A small class-conditioned image diffusion model, trained from scratch: widths [64, 128, 256].
Rows from block 5, named by matrix and row number. Rows with one number belong to one channel. Each number is 50 + 12 x the weight over the matrix's rms, rounded and kept within 0 to 99. All counts start at 0.
# convs0: first 3x3 conv (model.mid.0.convs.0.weight, 256x256x3x3), inputs 24-31, a 3x3 kernel for each
# convs1: second 3x3 conv (model.mid.0.convs.1.weight, 256x256x3x3, transposed), outputs 24-31, a 3x3 kernel for each
convs0.160:45 55 65 47 39 40 51 57 40 42 46 47 68 59 50 53 54 64 63 40 66 55 34 61 42 54 80 51 65 72 66 69 57 64 46 47 62 53 46 53 59 60 58 56 53 64 59 34 54 41 44 64 44 45 44 57 56 45 55 54 56 67 59 57 64 70 56 33 62 61 47 67
convs1.160:60 52 62 50 57 41 32 55 69 33 28 42 54 63 43 64 49 37 29 64 52 51 59 62 17 64 43 70 34 45 46 47 31 36 55 44 31 49 64 36 31 59 31 38 51 58 59 58 43 56 52 61 67 53 24 62 42 50 37 50 57 38 36 34 41 44 38 66 52 25 34 44
convs0.161:62 58 52 66 48 69 54 50 52 71 53 45 48 30 52 38 49 53 38 63 69 41 54 36 52 52 58 58 38 31 62 47 57 47 51 42 62 51 49 56 46 57 76 50 63 47 69 45 56 69 73 58 59 53 44 51 52 43 58 57 42 28 38 48 67 52 71 65 37 66 36 48
convs1.161:37 52 30 31 59 51 29 55 48 46 46 56 60 39 44 44 42 36 70 56 52 63 54 60 56 49 53 64 45 41 55 46 46 61 48 40 42 58 38 38 37 21 49 49 42 52 28 30 50 53 57 62 28 42 58 61 36 40 35 48 39 59 47 41 55 38 48 48 49 25 48 46
convs0.162:47 63 39 43 51 51 44 69 30 48 51 48 57 69 48 40 64 49 29 32 56 47 44 59 33 56 40 55 60 61 51 53 52 39 39 42 48 44 62 49 36 40 41 44 62 65 42 56 49 36 62 48 41 51 63 58 43 53 45 47 47 48 61 63 64 50 60 42 53 64 23 33
convs1.162:51 41 55 47 58 40 46 45 82 56 21 38 52 33 37 55 32 41 33 47 33 54 56 45 43 49 31 52 55 55 46 53 43 40 53 53 41 55 58 68 44 56 61 57 58 56 42 64 28 59 33 37 53 50 47 60 46 46 60 26 39 32 72 39 30 51 46 55 40 56 42 57
convs0.163:41 61 50 60 51 58 35 40 68 55 52 44 34 50 43 28 47 45 48 45 41 53 43 19 69 56 58 46 62 57 39 76 27 69 52 42 72 55 47 20 47 65 68 66 86 52 33 63 39 34 41 48 23 56 41 61 55 57 49 53 53 30 58 42 65 64 50 68 59 59 31 71
convs1.163:47 45 53 29 48 55 50 45 51 48 55 59 51 60 57 48 44 41 39 53 52 59 42 65 47 46 45 65 41 53 68 47 57 58 32 65 58 44 54 26 47 58 37 34 41 53 52 57 50 65 64 50 61 57 78 70 36 48 43 50 48 56 62 45 46 45 49 47 43 51 43 45
convs0.164:57 43 42 58 52 34 57 51 48 43 35 48 50 56 58 65 58 52 30 28 54 51 56 53 73 54 47 61 65 38 37 46 40 51 61 47 47 56 57 49 48 52 31 20 54 65 55 57 58 59 15 46 27 55 50 50 45 28 50 47 56 54 46 60 64 55 62 49 61 66 69 62
convs1.164:68 69 52 63 64 26 61 48 40 47 40 46 36 42 65 50 44 65 31 66 19 55 57 52 44 55 53 53 28 26 83 53 53 51 29 36 45 69 61 54 49 42 41 43 58 57 45 60 49 39 30 75 62 48 48 48 47 65 48 43 36 45 50 52 39 46 41 48 27 36 36 57
convs0.165:50 41 52 69 40 68 48 62 33 48 43 41 27 48 46 52 65 70 64 56 57 82 47 53 44 46 56 56 56 38 45 52 54 62 61 34 37 66 49 68 51 33 46 25 29 60 51 39 68 49 59 82 49 43 54 52 41 77 66 67 35 39 43 51 86 43 99 70 56 31 05 29
convs1.165:67 63 62 81 42 51 44 73 80 39 49 77 65 87 56 21 44 60 32 58 31 03 34 77 59 47 34 20 76 70 25 67 49 75 54 69 71 67 48 99 64 73 56 09 26 04 66 35 23 36 52 86 86 36 32 45 07 36 76 48 79 39 57 58 30 53 79 02 41 68 47 55
convs0.166:46 40 52 53 52 53 53 58 30 62 57 71 43 49 42 39 61 51 57 60 55 53 54 39 62 46 16 52 46 63 38 62 39 56 13 58 25 46 62 55 53 38 33 56 33 83 47 34 50 42 46 43 53 52 39 52 51 46 59 66 57 54 56 56 35 66 70 27 64 48 24 73
convs1.166:66 41 44 50 40 32 56 72 39 37 44 40 49 49 28 48 42 39 51 69 45 37 63 43 29 61 38 52 85 42 57 52 58 48 48 38 46 50 71 43 40 46 69 45 60 41 62 67 68 72 60 72 44 66 53 46 34 45 51 34 40 56 57 38 60 36 36 51 50 41 58 47
convs0.167:55 50 60 45 36 37 44 65 57 32 43 67 40 64 45 55 49 44 70 45 39 35 39 41 46 55 68 65 48 51 44 51 41 59 42 53 46 39 52 63 48 57 72 64 68 71 57 51 59 51 50 40 64 63 79 52 55 32 26 58 71 67 40 56 42 47 54 57 60 48 50 43
convs1.167:47 44 59 49 70 66 33 67 41 66 42 79 52 41 59 59 56 76 30 64 34 56 65 57 44 39 67 44 46 42 49 42 43 46 53 49 64 64 41 44 31 54 45 45 38 38 08 38 71 37 60 32 68 44 40 44 43 41 60 35 29 45 57 41 43 38 41 53 43 30 56 61
convs0.168:41 36 31 65 63 56 40 42 51 54 50 40 58 52 48 59 35 42 55 42 28 57 57 32 44 53 49 68 35 66 40 58 52 60 50 32 43 62 54 46 41 46 65 48 62 66 43 59 59 55 47 60 64 77 57 58 53 56 39 46 54 59 58 60 52 40 37 34 46 49 67 47
convs1.168:38 46 63 43 50 35 54 57 51 56 52 45 60 62 39 76 67 57 61 60 38 42 45 68 55 61 41 45 39 46 52 40 62 39 54 37 77 40 51 39 49 64 38 34 41 32 37 50 29 46 44 56 49 37 54 47 66 49 38 26 41 63 42 32 53 29 59 54 50 18 48 66
convs0.169:34 27 45 54 37 60 41 57 58 27 44 53 38 52 53 32 51 47 45 36 33 39 31 18 50 46 67 48 45 37 65 51 33 34 44 45 54 51 39 51 37 52 31 43 43 55 44 44 62 49 42 49 63 53 57 54 68 53 21 57 43 42 45 67 59 58 67 64 25 58 75 28
convs1.169:57 56 78 48 45 43 57 50 58 55 45 64 52 49 29 41 43 51 46 49 56 56 56 37 60 49 54 33 41 51 43 67 36 55 48 53 37 79 49 61 62 40 60 36 54 54 47 46 60 45 50 71 45 34 50 60 54 41 52 49 46 49 41 48 40 82 51 51 60 41 59 33
convs0.170:48 43 46 39 45 56 37 47 66 42 41 49 60 49 52 48 55 52 39 46 63 60 64 61 53 43 42 60 48 19 58 40 51 44 50 32 49 20 40 58 67 51 09 84 29 77 55 59 80 54 42 64 39 35 48 73 50 43 29 65 66 66 50 47 45 59 48 34 34 49 50 53
convs1.170:23 43 23 61 47 44 49 29 50 43 54 34 68 55 61 48 58 58 33 41 38 59 58 48 59 48 51 58 42 61 54 66 41 60 53 46 48 25 80 46 62 52 49 78 70 64 50 30 50 47 39 35 63 39 58 51 40 14 52 45 47 48 58 30 46 44 49 55 47 50 60 46
convs0.171:50 50 54 50 43 43 52 45 41 53 79 65 49 54 61 53 66 47 45 53 59 64 50 50 58 49 57 49 52 62 55 52 41 42 57 41 52 74 50 42 51 53 50 48 74 62 54 41 58 37 62 37 25 43 59 45 60 41 59 46 68 47 38 53 25 70 56 45 50 64 29 52
convs1.171:54 54 44 60 38 54 64 56 50 48 37 30 53 43 37 59 29 38 66 60 60 40 40 54 38 54 48 63 67 55 48 49 44 40 40 70 31 44 58 27 43 59 66 18 73 60 43 49 44 67 39 67 46 73 55 38 27 60 55 42 21 80 55 48 43 34 66 58 60 39 51 44
convs0.172:74 57 41 49 58 23 49 50 49 67 54 50 45 55 60 47 51 41 49 32 61 54 39 45 40 53 37 49 47 48 58 67 45 61 44 45 50 34 49 61 69 41 53 36 51 33 68 47 55 59 89 17 73 61 47 49 67 38 56 49 52 38 60 35 54 58 82 53 37 43 46 70
convs1.172:68 54 55 47 42 52 35 54 47 56 42 61 71 48 48 61 29 33 39 41 32 33 52 31 65 68 46 58 63 39 58 24 59 51 44 71 17 73 48 49 31 50 39 29 51 57 28 50 56 53 38 64 32 58 65 64 26 44 39 43 26 53 49 56 35 47 45 50 57 32 60 55
convs0.173:46 88 45 52 50 68 58 51 46 44 59 68 55 55 58 48 57 64 60 35 61 49 37 16 56 66 68 59 62 57 55 68 42 55 55 37 57 59 53 57 43 49 63 34 62 47 33 33 63 37 27 63 50 51 62 38 54 63 46 56 46 59 54 56 56 65 63 28 21 55 56 66
convs1.173:52 65 46 22 55 38 49 67 50 57 55 72 43 52 53 43 35 62 44 46 55 71 68 50 47 43 24 59 33 57 46 52 39 50 48 51 58 54 29 20 58 26 56 42 55 48 54 61 51 60 41 76 73 62 55 24 59 37 42 38 39 62 47 43 39 49 44 53 53 40 47 36
convs0.174:71 59 47 53 44 42 54 38 57 47 51 32 39 56 42 45 46 53 60 49 60 50 45 75 47 66 52 47 55 63 61 57 52 40 36 58 52 39 50 67 56 50 34 71 41 44 59 41 55 46 69 51 42 53 44 67 65 55 39 50 38 34 26 41 58 44 67 36 41 41 48 59
convs1.174:65 53 57 60 34 52 52 61 45 56 48 54 64 46 62 74 60 52 40 46 59 39 61 41 33 66 39 39 66 63 52 45 67 33 40 44 48 47 57 43 34 42 53 56 38 40 54 39 35 33 50 75 49 57 56 60 52 48 50 52 38 36 58 45 33 62 53 75 48 43 47 57
convs0.175:48 46 59 45 60 41 57 49 46 47 67 53 50 62 58 35 44 55 66 51 37 59 39 61 50 59 59 48 58 37 47 48 30 41 55 41 57 48 50 76 49 14 42 55 49 64 66 50 09 34 40 25 67 31 51 44 39 38 28 48 39 65 51 45 62 56 35 28 55 36 50 37
convs1.175:42 49 53 59 43 44 40 40 63 46 52 33 53 55 50 54 39 45 51 44 50 41 49 46 52 52 31 58 46 52 50 58 57 41 52 69 35 62 47 51 56 50 52 47 60 59 57 55 46 61 52 41 36 48 57 44 51 54 57 49 54 54 56 47 49 45 54 47 53 60 59 45
convs0.176:38 26 52 37 48 51 50 58 49 31 30 40 46 35 47 46 48 65 48 51 46 78 65 53 60 43 39 48 54 52 47 44 73 35 57 57 59 29 59 58 56 35 59 51 61 74 25 52 69 59 54 48 48 53 48 44 52 58 83 60 58 51 72 57 39 85 36 57 74 52 65 65
convs1.176:36 52 48 40 58 54 47 52 66 56 46 48 63 58 58 54 47 68 57 42 54 31 47 42 40 63 36 36 29 65 28 58 49 56 45 51 69 56 39 36 51 62 48 53 53 36 46 45 62 65 42 42 42 37 40 37 43 55 35 29 41 56 48 41 70 63 36 55 60 28 49 45
convs0.177:38 58 59 47 53 61 55 35 47 68 41 63 55 49 57 46 30 58 35 60 29 69 57 75 47 50 39 46 38 42 54 60 47 40 60 44 37 54 50 62 38 58 53 49 64 62 46 38 37 14 53 44 69 62 41 26 50 38 40 64 63 52 68 62 20 47 53 64 44 45 42 62
convs1.177:61 18 29 38 40 47 48 67 68 43 56 38 26 55 48 24 45 44 47 50 36 57 53 17 60 32 30 44 21 39 40 44 33 61 62 40 33 34 62 38 46 38 14 55 78 62 57 72 59 54 55 40 43 37 43 46 41 08 43 49 49 69 53 56 53 55 68 44 59 59 51 58
convs0.178:27 46 48 36 68 46 51 67 61 42 39 51 44 38 41 54 55 43 38 24 24 81 56 41 63 48 49 39 44 45 46 38 59 50 39 56 27 64 51 69 44 60 65 47 41 39 56 55 62 62 43 69 51 49 19 33 64 37 45 72 47 52 46 44 57 69 35 38 54 48 32 64
convs1.178:51 48 30 75 54 50 61 58 55 54 37 45 51 76 44 42 62 50 65 57 46 48 47 33 58 53 52 56 39 62 37 56 53 50 45 64 39 47 44 34 62 57 49 37 47 44 57 38 60 49 49 35 51 63 62 55 29 41 47 44 54 30 72 40 70 60 51 49 60 55 46 60
convs0.179:45 51 72 50 56 43 57 61 51 41 36 35 55 55 71 48 60 32 74 61 70 47 61 40 33 82 47 54 58 61 53 39 47 49 46 50 72 56 54 39 67 10 54 30 36 53 57 54 33 42 32 39 59 68 48 67 64 58 47 68 45 63 45 99 78 54 45 45 55 24 41 43
convs1.179:47 56 37 31 67 32 54 48 50 60 39 56 60 55 33 64 33 42 86 37 31 45 35 38 37 43 41 44 26 33 15 28 35 41 58 69 67 77 40 51 45 29 77 28 19 63 44 24 85 77 40 65 53 58 60 18 79 41 59 30 42 45 29 39 22 41 37 35 59 28 40 41
convs0.180:62 49 52 47 56 52 51 38 32 55 53 49 70 54 61 54 50 46 33 48 44 60 52 57 57 53 81 34 57 63 56 45 63 38 52 37 31 30 46 41 78 38 59 43 32 46 55 52 58 59 38 50 46 23 43 46 51 63 35 47 72 55 63 34 16 57 16 63 72 11 36 55
convs1.180:28 37 40 46 58 57 42 61 47 43 60 36 63 36 41 43 58 74 56 54 52 49 74 63 53 57 55 69 71 55 42 49 69 30 54 67 45 52 28 67 42 41 87 55 41 37 39 37 47 41 53 35 68 73 35 60 30 64 44 48 39 56 46 61 49 48 61 72 61 55 83 53
convs0.181:50 52 34 46 51 45 53 38 36 64 54 42 55 35 46 32 45 68 29 53 37 41 73 50 60 99 78 63 28 43 38 25 37 55 39 52 52 33 35 30 54 54 67 17 29 42 33 20 07 55 94 44 13 66 52 46 47 44 57 44 48 27 33 46 47 45 28 37 38 77 14 38
convs1.181:30 21 46 59 54 35 27 45 53 64 16 03 99 28 39 19 11 66 27 59 47 56 86 41 05 49 39 67 51 99 25 42 22 73 37 61 44 27 35 99 32 99 31 69 43 35 72 44 65 59 00 99 25 00 35 44 95 33 51 38 54 34 17 34 41 38 49 26 99 51 51 37