Weights of a small class-conditioned image diffusion model: 48-pixel images.
Rows from block 8 of a small class-conditioned image diffusion model, named by matrix and row number. Rows with one number belong to one channel. Each number is 50 + 10 x the weight over its row's rms, rounded and kept within 0 to 99. All counts start at 0.
Before each channel's rows are labels from the 100 images, of 14976 (inputs lightly noised), where the channel reaches its highest value: "top examples" is what is common among them. Only what is clearly more common there than usual is listed. The data: microscope photos of single blood and bone marrow cells. In brackets: how many of the 100.
# convs0: first 3x3 conv (model.decb.0.0.convs.0.weight, 128x256x3x3, each kernel summed), inputs 86-171
# convs1: second 3x3 conv (model.decb.0.0.convs.1.weight, 128x128x3x3, transposed, each kernel summed), outputs 64-127

top examples: smear: peripheral blood (94)
convs0.117:46 51 40 48 50 58 50 53 41 49 43 47 55 52 51 48 44 46 52 57 50 46 45 15 62 55 53 55 55 54 47 44 53 52 47 34 46 54 48 47 52 53 36 62 48 41 57 47 57 47 26 51 45 51 61 51 61 58 41 51 49 49 36 38 30 45 61 60 42 39 59 61 42 61 40 46 41 38 52 15 48 40 68 33 53 48
convs1.117:25 55 45 61 51 62 43 52 30 57 58 59 60 64 67 58 27 44 50 66 44 50 46 55 49 49 43 53 56 53 57 53 52 48 40 44 58 74 52 44 29 52 43 36 34 45 81 40 53 62 39 47 36 45 65 44 58 50 61 51 59 74 57 51

top examples: cell type: segmented neutrophil (49)
convs0.27:49 58 40 52 50 55 47 58 58 51 48 45 45 63 39 50 52 45 46 47 50 50 56 33 52 46 54 48 67 55 48 41 44 50 54 49 64 52 54 47 51 45 63 50 67 60 63 29 41 50 54 41 92 52 67 52 36 66 46 61 58 48 40 56 40 51 67 42 63 57 50 70 40 53 58 70 46 25 62 78 46 47 44 46 59 63
convs1.27:48 47 66 58 27 57 27 45 60 51 64 38 42 53 44 48 62 54 44 40 56 56 52 63 43 64 56 52 45 60 55 54 38 33 61 28 51 61 53 63 34 53 45 57 62 49 53 47 58 64 56 50 39 76 50 52 54 68 33 42 50 39 52 49

top examples: cell type: segmented neutrophil (41)
convs0.75:56 47 57 55 47 47 47 51 48 54 50 44 48 53 42 48 49 45 52 48 49 47 52 72 58 47 45 53 62 57 50 47 56 50 48 70 47 45 58 52 43 45 50 49 46 66 46 47 63 39 47 63 57 59 11 38 47 52 59 61 38 52 49 42 55 37 42 47 64 41 57 48 33 23 31 60 36 66 51 70 67 56 63 59 47 40
convs1.75:50 40 50 54 35 49 55 64 55 56 48 54 66 51 41 56 49 51 55 50 38 42 32 61 48 44 46 61 61 50 34 48 41 81 44 56 56 41 52 76 25 53 68 46 55 49 52 35 51 63 45 51 32 48 52 46 34 56 58 44 75 49 33 47

top examples: cell type: artefact (28)
convs0.64:46 46 59 43 52 52 57 56 46 48 54 59 58 49 56 52 53 60 51 56 59 49 58 40 54 52 44 57 48 52 49 49 54 53 54 61 38 52 48 56 54 56 32 57 44 55 67 61 32 58 62 58 40 38 16 43 34 35 47 62 42 54 37 81 61 69 62 54 36 40 41 38 54 59 44 71 53 58 55 56 44 60 62 57 43 59
convs1.64:39 61 52 44 39 33 57 50 45 41 63 63 62 62 47 45 37 59 65 68 44 46 41 50 45 44 43 39 52 44 47 43 37 67 35 53 40 38 54 55 37 50 55 50 43 41 44 37 48 53 61 46 50 43 45 51 49 38 64 26 58 51 50 35

top examples: cell type: lymphocyte (35)
convs0.93:46 49 54 55 43 49 48 51 41 58 46 49 53 46 56 49 56 56 47 40 49 45 48 70 61 47 50 47 75 46 54 47 51 48 52 49 47 54 57 53 54 47 60 32 35 61 44 58 56 61 68 37 55 58 48 50 54 49 52 52 45 36 63 65 39 61 46 66 80 52 41 32 64 38 42 50 74 59 53 57 52 73 56 56 37 62
convs1.93:58 59 54 53 32 60 51 44 42 60 46 49 61 52 53 62 40 42 57 54 43 61 42 59 68 38 40 53 32 49 64 66 34 58 57 32 57 25 60 49 38 39 53 45 44 54 50 44 52 37 56 52 53 31 54 42 42 56 58 42 42 46 48 45

top examples: smear: peripheral blood (100); cell type: segmented neutrophil (50)
convs0.110:39 57 46 49 32 51 51 48 43 43 50 49 50 45 55 51 50 50 50 41 52 50 60 60 41 44 52 44 46 47 45 41 50 51 60 55 53 51 52 55 53 48 49 51 31 47 39 59 57 40 66 32 49 55 74 51 47 30 21 62 43 32 28 62 27 52 53 64 58 56 52 10 48 49 65 39 52 59 57 50 52 74 58 25 62 38
convs1.110:45 50 30 60 60 69 34 36 48 56 53 44 32 43 47 42 63 40 39 55 38 49 56 48 58 49 49 46 53 51 42 61 47 35 69 48 46 51 46 65 61 76 70 48 41 47 48 50 48 59 49 36 57 49 59 71 46 54 56 57 38 61 53 50

top examples: cell type: segmented neutrophil (42)
convs0.18:48 46 67 49 60 49 54 44 42 48 46 53 48 38 46 50 47 48 51 54 54 55 56 16 66 49 42 52 27 58 53 54 49 56 48 27 45 46 52 47 45 54 47 64 51 47 54 31 49 38 43 47 42 42 48 42 53 59 53 47 41 53 39 46 37 15 42 51 39 36 51 36 50 42 64 30 65 56 42 37 39 57 29 29 56 43
convs1.18:73 42 76 55 53 45 54 55 69 66 52 46 58 50 61 51 44 53 43 61 47 57 37 51 54 43 56 47 49 45 33 46 45 55 43 34 61 17 48 44 41 50 72 59 48 51 48 54 50 45 52 59 54 53 61 57 56 61 34 46 45 41 48 48

top examples: cell type: segmented neutrophil (65)
convs0.86:48 62 49 46 51 50 56 49 51 50 51 53 51 56 55 50 51 49 51 56 51 50 50 34 59 47 52 55 48 59 49 44 49 46 45 53 55 56 51 45 56 50 80 45 57 44 48 64 57 58 19 60 53 43 37 49 49 46 51 67 35 41 48 53 14 36 42 45 57 49 43 30 50 38 46 29 45 35 47 74 39 77 48 26 48 59
convs1.86:49 55 37 42 36 47 47 51 45 54 46 58 46 33 49 49 63 62 59 51 25 24 62 38 47 44 33 49 53 66 61 71 50 52 58 35 52 53 48 53 71 45 59 42 69 56 42 62 58 71 48 48 52 40 46 41 55 39 45 51 34 39 50 49

top examples: cell type: erythroblast (50); smear: peripheral blood (45)
convs0.120:40 52 45 47 44 51 50 49 49 54 47 53 46 47 49 56 49 49 45 43 45 49 53 71 39 48 51 49 46 41 57 49 43 54 55 40 55 50 47 55 54 47 32 65 47 51 26 48 34 56 58 52 41 46 81 59 59 58 33 45 59 73 45 58 42 43 47 58 34 28 37 46 56 40 49 35 47 54 47 44 58 46 45 46 45 44
convs1.120:41 56 56 60 69 56 36 40 46 53 35 42 58 47 58 45 57 40 47 39 60 48 57 53 59 60 42 38 45 60 36 31 57 53 56 31 59 37 53 56 67 58 53 50 68 46 60 43 42 47 52 52 55 37 40 54 41 45 41 49 54 49 53 60

top examples: cell type: artefact (32)
convs0.53:47 38 40 54 60 56 52 53 43 52 42 48 52 49 56 53 46 49 51 58 53 51 45 64 53 52 52 53 55 39 44 48 51 53 53 23 46 49 45 50 49 56 44 74 56 50 41 47 44 39 58 34 36 47 61 54 51 62 50 50 45 54 46 57 56 39 59 74 20 25 57 27 43 61 56 39 53 50 51 54 61 30 61 53 34 34
convs1.53:56 43 40 43 47 54 52 25 58 45 74 55 50 38 51 58 52 51 45 52 49 44 36 46 40 35 51 44 55 65 56 55 61 52 56 45 50 38 43 53 59 37 67 41 57 53 52 63 63 35 61 33 37 57 63 41 47 51 54 43 47 43 51 48

top examples: smear: peripheral blood (37)
convs0.66:49 49 48 41 46 50 49 48 49 51 49 46 47 51 51 49 45 46 51 50 48 47 48 42 42 50 51 49 45 47 47 49 51 48 50 49 49 47 45 53 50 52 60 45 63 66 46 46 37 35 46 69 39 39 60 44 36 55 30 62 41 44 50 46 17 52 50 62 19 20 50 50 32 49 52 29 32 33 60 38 42 29 73 45 00 36
convs1.66:28 48 51 37 52 42 58 50 58 43 59 45 41 49 45 58 71 40 51 52 47 46 53 48 62 62 49 52 60 42 53 42 68 72 44 58 49 58 45 37 68 42 59 56 49 45 52 44 44 46 51 49 51 54 18 66 59 52 38 70 40 54 59 53

top examples: smear: peripheral blood (92)
convs0.104:44 47 51 43 47 49 47 46 41 49 50 50 49 46 52 51 44 47 53 53 50 45 44 44 44 49 50 52 36 47 44 51 54 44 49 48 47 48 47 48 50 52 55 38 49 60 47 48 48 37 38 64 46 56 50 49 45 35 53 49 58 31 57 54 56 54 38 36 56 53 49 49 66 56 62 52 57 46 54 49 54 51 47 41 51 54
convs1.104:47 59 76 49 40 23 48 35 59 56 59 72 51 43 42 59 30 62 54 43 77 60 49 49 44 48 54 64 51 50 34 62 46 48 40 70 47 47 37 52 59 43 55 52 41 40 57 42 48 43 54 59 55 50 47 45 66 54 42 49 47 49 49 47

top examples: cell type: erythroblast (39)
convs0.8:52 55 50 43 48 49 48 46 47 52 52 50 48 48 52 49 46 42 50 51 48 50 48 55 37 48 53 51 36 52 50 53 49 44 53 61 49 47 46 50 48 49 16 54 44 62 37 46 47 52 65 54 35 71 63 59 59 33 55 64 41 57 23 39 40 46 39 45 32 38 41 57 52 58 65 35 60 47 62 62 51 14 47 22 57 39
convs1.8:51 48 78 66 57 57 45 46 50 46 35 50 62 56 42 45 57 34 47 34 50 55 51 41 50 48 46 62 51 33 45 42 52 78 56 57 52 51 55 57 30 56 51 53 47 45 50 48 61 39 45 47 43 51 56 53 49 68 47 36 56 58 46 30

top examples: cell type: erythroblast (52)
convs0.34:56 39 52 57 59 45 51 46 44 50 48 48 42 49 50 51 39 42 52 56 46 45 44 37 20 45 47 49 32 41 44 44 49 51 48 66 39 51 45 44 47 47 59 61 28 61 60 45 47 28 41 44 40 56 61 59 58 57 41 68 42 46 39 46 46 45 47 42 26 33 61 36 54 46 37 42 54 44 47 46 53 44 62 34 58 47
convs1.34:60 56 85 52 21 55 51 51 38 48 49 52 58 31 37 42 67 55 44 50 56 45 40 45 49 59 48 49 52 62 38 47 50 55 48 43 44 73 35 59 69 55 50 65 47 65 63 56 39 47 58 50 50 38 61 48 46 34 14 47 25 56 42 44

top examples: cell type: segmented neutrophil (58)
convs0.37:39 56 50 33 42 56 56 49 45 48 57 48 51 45 47 50 46 41 45 42 55 53 66 49 40 52 50 48 34 50 55 47 49 58 48 45 55 46 53 54 53 53 44 63 66 43 65 59 63 43 28 56 74 46 56 53 36 49 46 65 54 57 59 60 44 48 86 26 56 82 52 57 33 56 49 59 54 32 69 47 45 31 44 54 34 65
convs1.37:50 48 47 58 35 48 43 34 32 50 58 47 58 50 51 45 52 48 61 51 56 44 34 51 52 54 50 47 53 49 39 51 40 72 55 60 61 56 47 56 43 58 46 56 38 58 54 66 49 60 47 37 41 57 56 44 45 66 64 41 44 52 57 30

top examples: cell type: erythroblast (32)
convs0.62:50 31 56 38 36 49 50 42 48 52 43 49 48 36 37 52 45 43 50 53 48 45 42 61 24 57 33 50 33 25 41 38 46 48 51 65 24 45 51 45 42 46 38 61 48 42 43 47 31 44 53 51 37 49 50 48 65 58 39 72 48 48 49 36 49 74 63 51 46 58 47 38 38 53 41 40 43 58 70 27 45 25 57 39 47 45
convs1.62:46 54 50 61 43 46 52 49 59 39 38 53 54 55 61 54 20 52 53 52 54 47 52 56 52 35 46 61 39 41 48 55 48 40 46 49 59 27 28 40 57 49 55 42 47 51 48 61 43 68 50 49 52 42 56 64 62 53 54 42 62 52 48 58

top examples: cell type: erythroblast (32)
convs0.92:49 47 57 36 43 53 54 56 60 49 55 47 58 51 57 45 46 52 49 48 49 48 56 11 51 53 60 49 51 55 56 61 50 45 50 64 54 52 50 53 55 48 30 46 43 66 58 31 40 58 70 37 33 41 40 55 39 61 59 58 54 51 50 55 57 49 66 31 46 65 48 37 43 45 67 45 62 66 49 19 74 54 62 67 52 45
convs1.92:50 52 73 41 26 60 47 58 25 46 43 63 47 63 49 38 53 56 47 64 68 51 41 54 44 41 50 49 45 50 48 39 58 72 51 47 47 50 61 43 33 53 56 46 48 48 32 55 54 52 55 49 56 49 53 50 51 51 56 37 67 50 65 37

top examples: cell type: segmented neutrophil (45)
convs0.83:38 54 51 37 47 46 53 48 44 52 53 50 55 48 59 49 46 52 43 44 55 46 61 61 41 45 50 47 47 58 55 48 45 50 55 55 50 49 48 50 54 51 40 64 47 30 60 70 50 26 59 48 56 46 36 45 74 39 44 60 65 43 49 65 58 81 48 58 67 57 44 52 49 52 48 37 29 33 61 71 83 46 57 34 29 60
convs1.83:44 53 48 44 58 61 51 51 51 61 43 50 67 41 39 42 65 33 44 52 47 35 36 41 53 44 40 44 46 59 38 61 38 59 46 60 58 26 26 65 40 51 43 47 54 45 51 52 44 72 61 42 57 56 47 59 53 54 44 47 61 62 53 38

top examples: smear: peripheral blood (53)
convs0.94:53 40 53 35 47 48 50 49 45 60 51 53 55 52 49 57 46 53 52 48 53 50 54 49 46 50 43 49 48 47 49 56 48 47 49 54 42 49 51 51 50 52 65 58 43 58 68 49 30 69 41 39 54 36 50 39 50 20 55 65 43 29 46 43 53 64 48 23 50 66 51 46 53 55 41 41 45 60 52 56 40 61 43 46 68 55
convs1.94:59 68 70 60 36 26 54 33 32 57 44 43 53 57 52 44 51 49 64 56 44 54 59 42 64 52 40 61 58 37 39 65 38 67 43 45 57 33 42 59 64 40 59 47 53 72 46 63 44 68 55 65 48 50 40 36 50 46 62 34 39 44 58 45

top examples: cell type: erythroblast (55)
convs0.45:41 52 53 48 42 62 52 48 50 49 51 64 50 45 53 43 58 55 49 48 55 54 53 33 53 51 38 48 40 46 56 52 52 52 53 42 47 43 55 48 57 51 72 34 43 46 56 69 61 63 56 43 41 50 38 44 34 35 34 57 64 41 47 34 54 42 43 46 51 57 48 45 56 52 48 49 43 62 62 81 56 54 41 78 45 44
convs1.45:51 66 24 68 47 40 57 61 52 50 54 60 41 66 41 61 67 49 53 30 42 39 47 46 55 49 37 45 74 64 45 50 59 45 45 63 47 45 62 56 46 63 54 49 37 62 43 55 52 45 42 51 15 69 54 51 44 56 58 46 67 38 47 43

top examples: smear: peripheral blood (88); cell type: segmented neutrophil (45)
convs0.96:41 60 46 46 31 50 49 48 47 43 48 61 43 47 55 47 59 49 43 39 52 49 53 57 47 53 41 44 49 53 54 49 45 55 54 53 48 52 53 52 56 44 56 68 31 55 51 34 55 72 53 57 38 64 79 56 33 50 60 65 61 60 34 38 56 62 46 57 31 20 34 58 53 45 51 34 48 44 72 32 45 33 50 57 83 32
convs1.96:40 51 54 50 46 54 42 47 49 58 55 47 61 62 64 42 43 42 42 52 65 44 58 40 45 55 35 32 39 56 33 36 58 48 52 42 52 47 48 56 60 53 53 61 47 49 56 36 50 61 50 34 61 47 52 31 42 46 51 44 53 40 54 61

top examples: smear: peripheral blood (72); cell type: segmented neutrophil (54)
convs0.73:47 52 47 58 55 45 48 49 46 40 56 56 50 54 46 53 48 45 54 45 50 47 43 75 51 48 44 49 56 47 46 45 51 41 47 62 48 51 56 48 55 50 49 71 36 46 72 60 62 37 38 64 79 57 51 45 49 21 67 68 52 29 72 36 61 33 41 34 57 71 58 61 42 38 55 62 62 57 37 86 66 41 57 37 49 47
convs1.73:55 39 54 44 48 40 38 43 46 36 34 44 53 57 43 46 45 59 48 34 48 39 36 49 44 59 41 55 40 53 38 41 31 53 64 54 56 46 38 80 53 47 71 45 50 55 34 53 55 63 68 33 49 51 48 52 44 44 52 35 37 54 41 50

top examples: smear: peripheral blood (48)
convs0.50:54 59 54 52 54 48 51 51 50 51 54 53 51 59 58 51 56 55 53 57 50 52 49 39 53 49 56 54 56 59 52 53 54 51 49 53 57 57 50 52 56 53 58 28 79 58 45 77 43 43 29 53 67 52 39 55 42 46 65 40 45 57 57 34 72 30 47 45 59 55 43 67 46 60 61 32 66 37 51 53 54 58 59 38 12 38
convs1.50:51 47 44 50 37 54 46 49 46 34 48 44 40 49 62 39 60 45 59 54 54 47 67 64 43 45 49 51 43 64 50 53 58 41 56 33 49 46 49 46 46 49 46 42 51 54 45 50 56 53 58 55 51 68 35 59 51 41 46 45 56 52 67 60

top examples: smear: peripheral blood (100)
convs0.127:48 53 43 37 44 52 54 51 52 49 52 52 50 54 46 48 44 56 48 45 48 56 50 57 41 45 51 52 56 55 56 50 47 54 48 41 51 51 52 58 52 51 55 54 44 74 52 53 50 45 86 47 74 38 53 64 46 57 59 60 45 68 31 60 47 68 61 54 39 30 27 49 42 51 75 56 50 55 40 56 39 21 61 67 60 17
convs1.127:47 64 36 51 51 49 38 48 49 59 65 52 46 56 49 32 42 41 40 48 58 49 41 50 31 57 47 37 49 31 40 42 57 54 63 33 50 45 43 52 39 58 51 51 41 47 45 61 24 51 57 31 46 39 49 51 47 43 49 40 54 43 57 42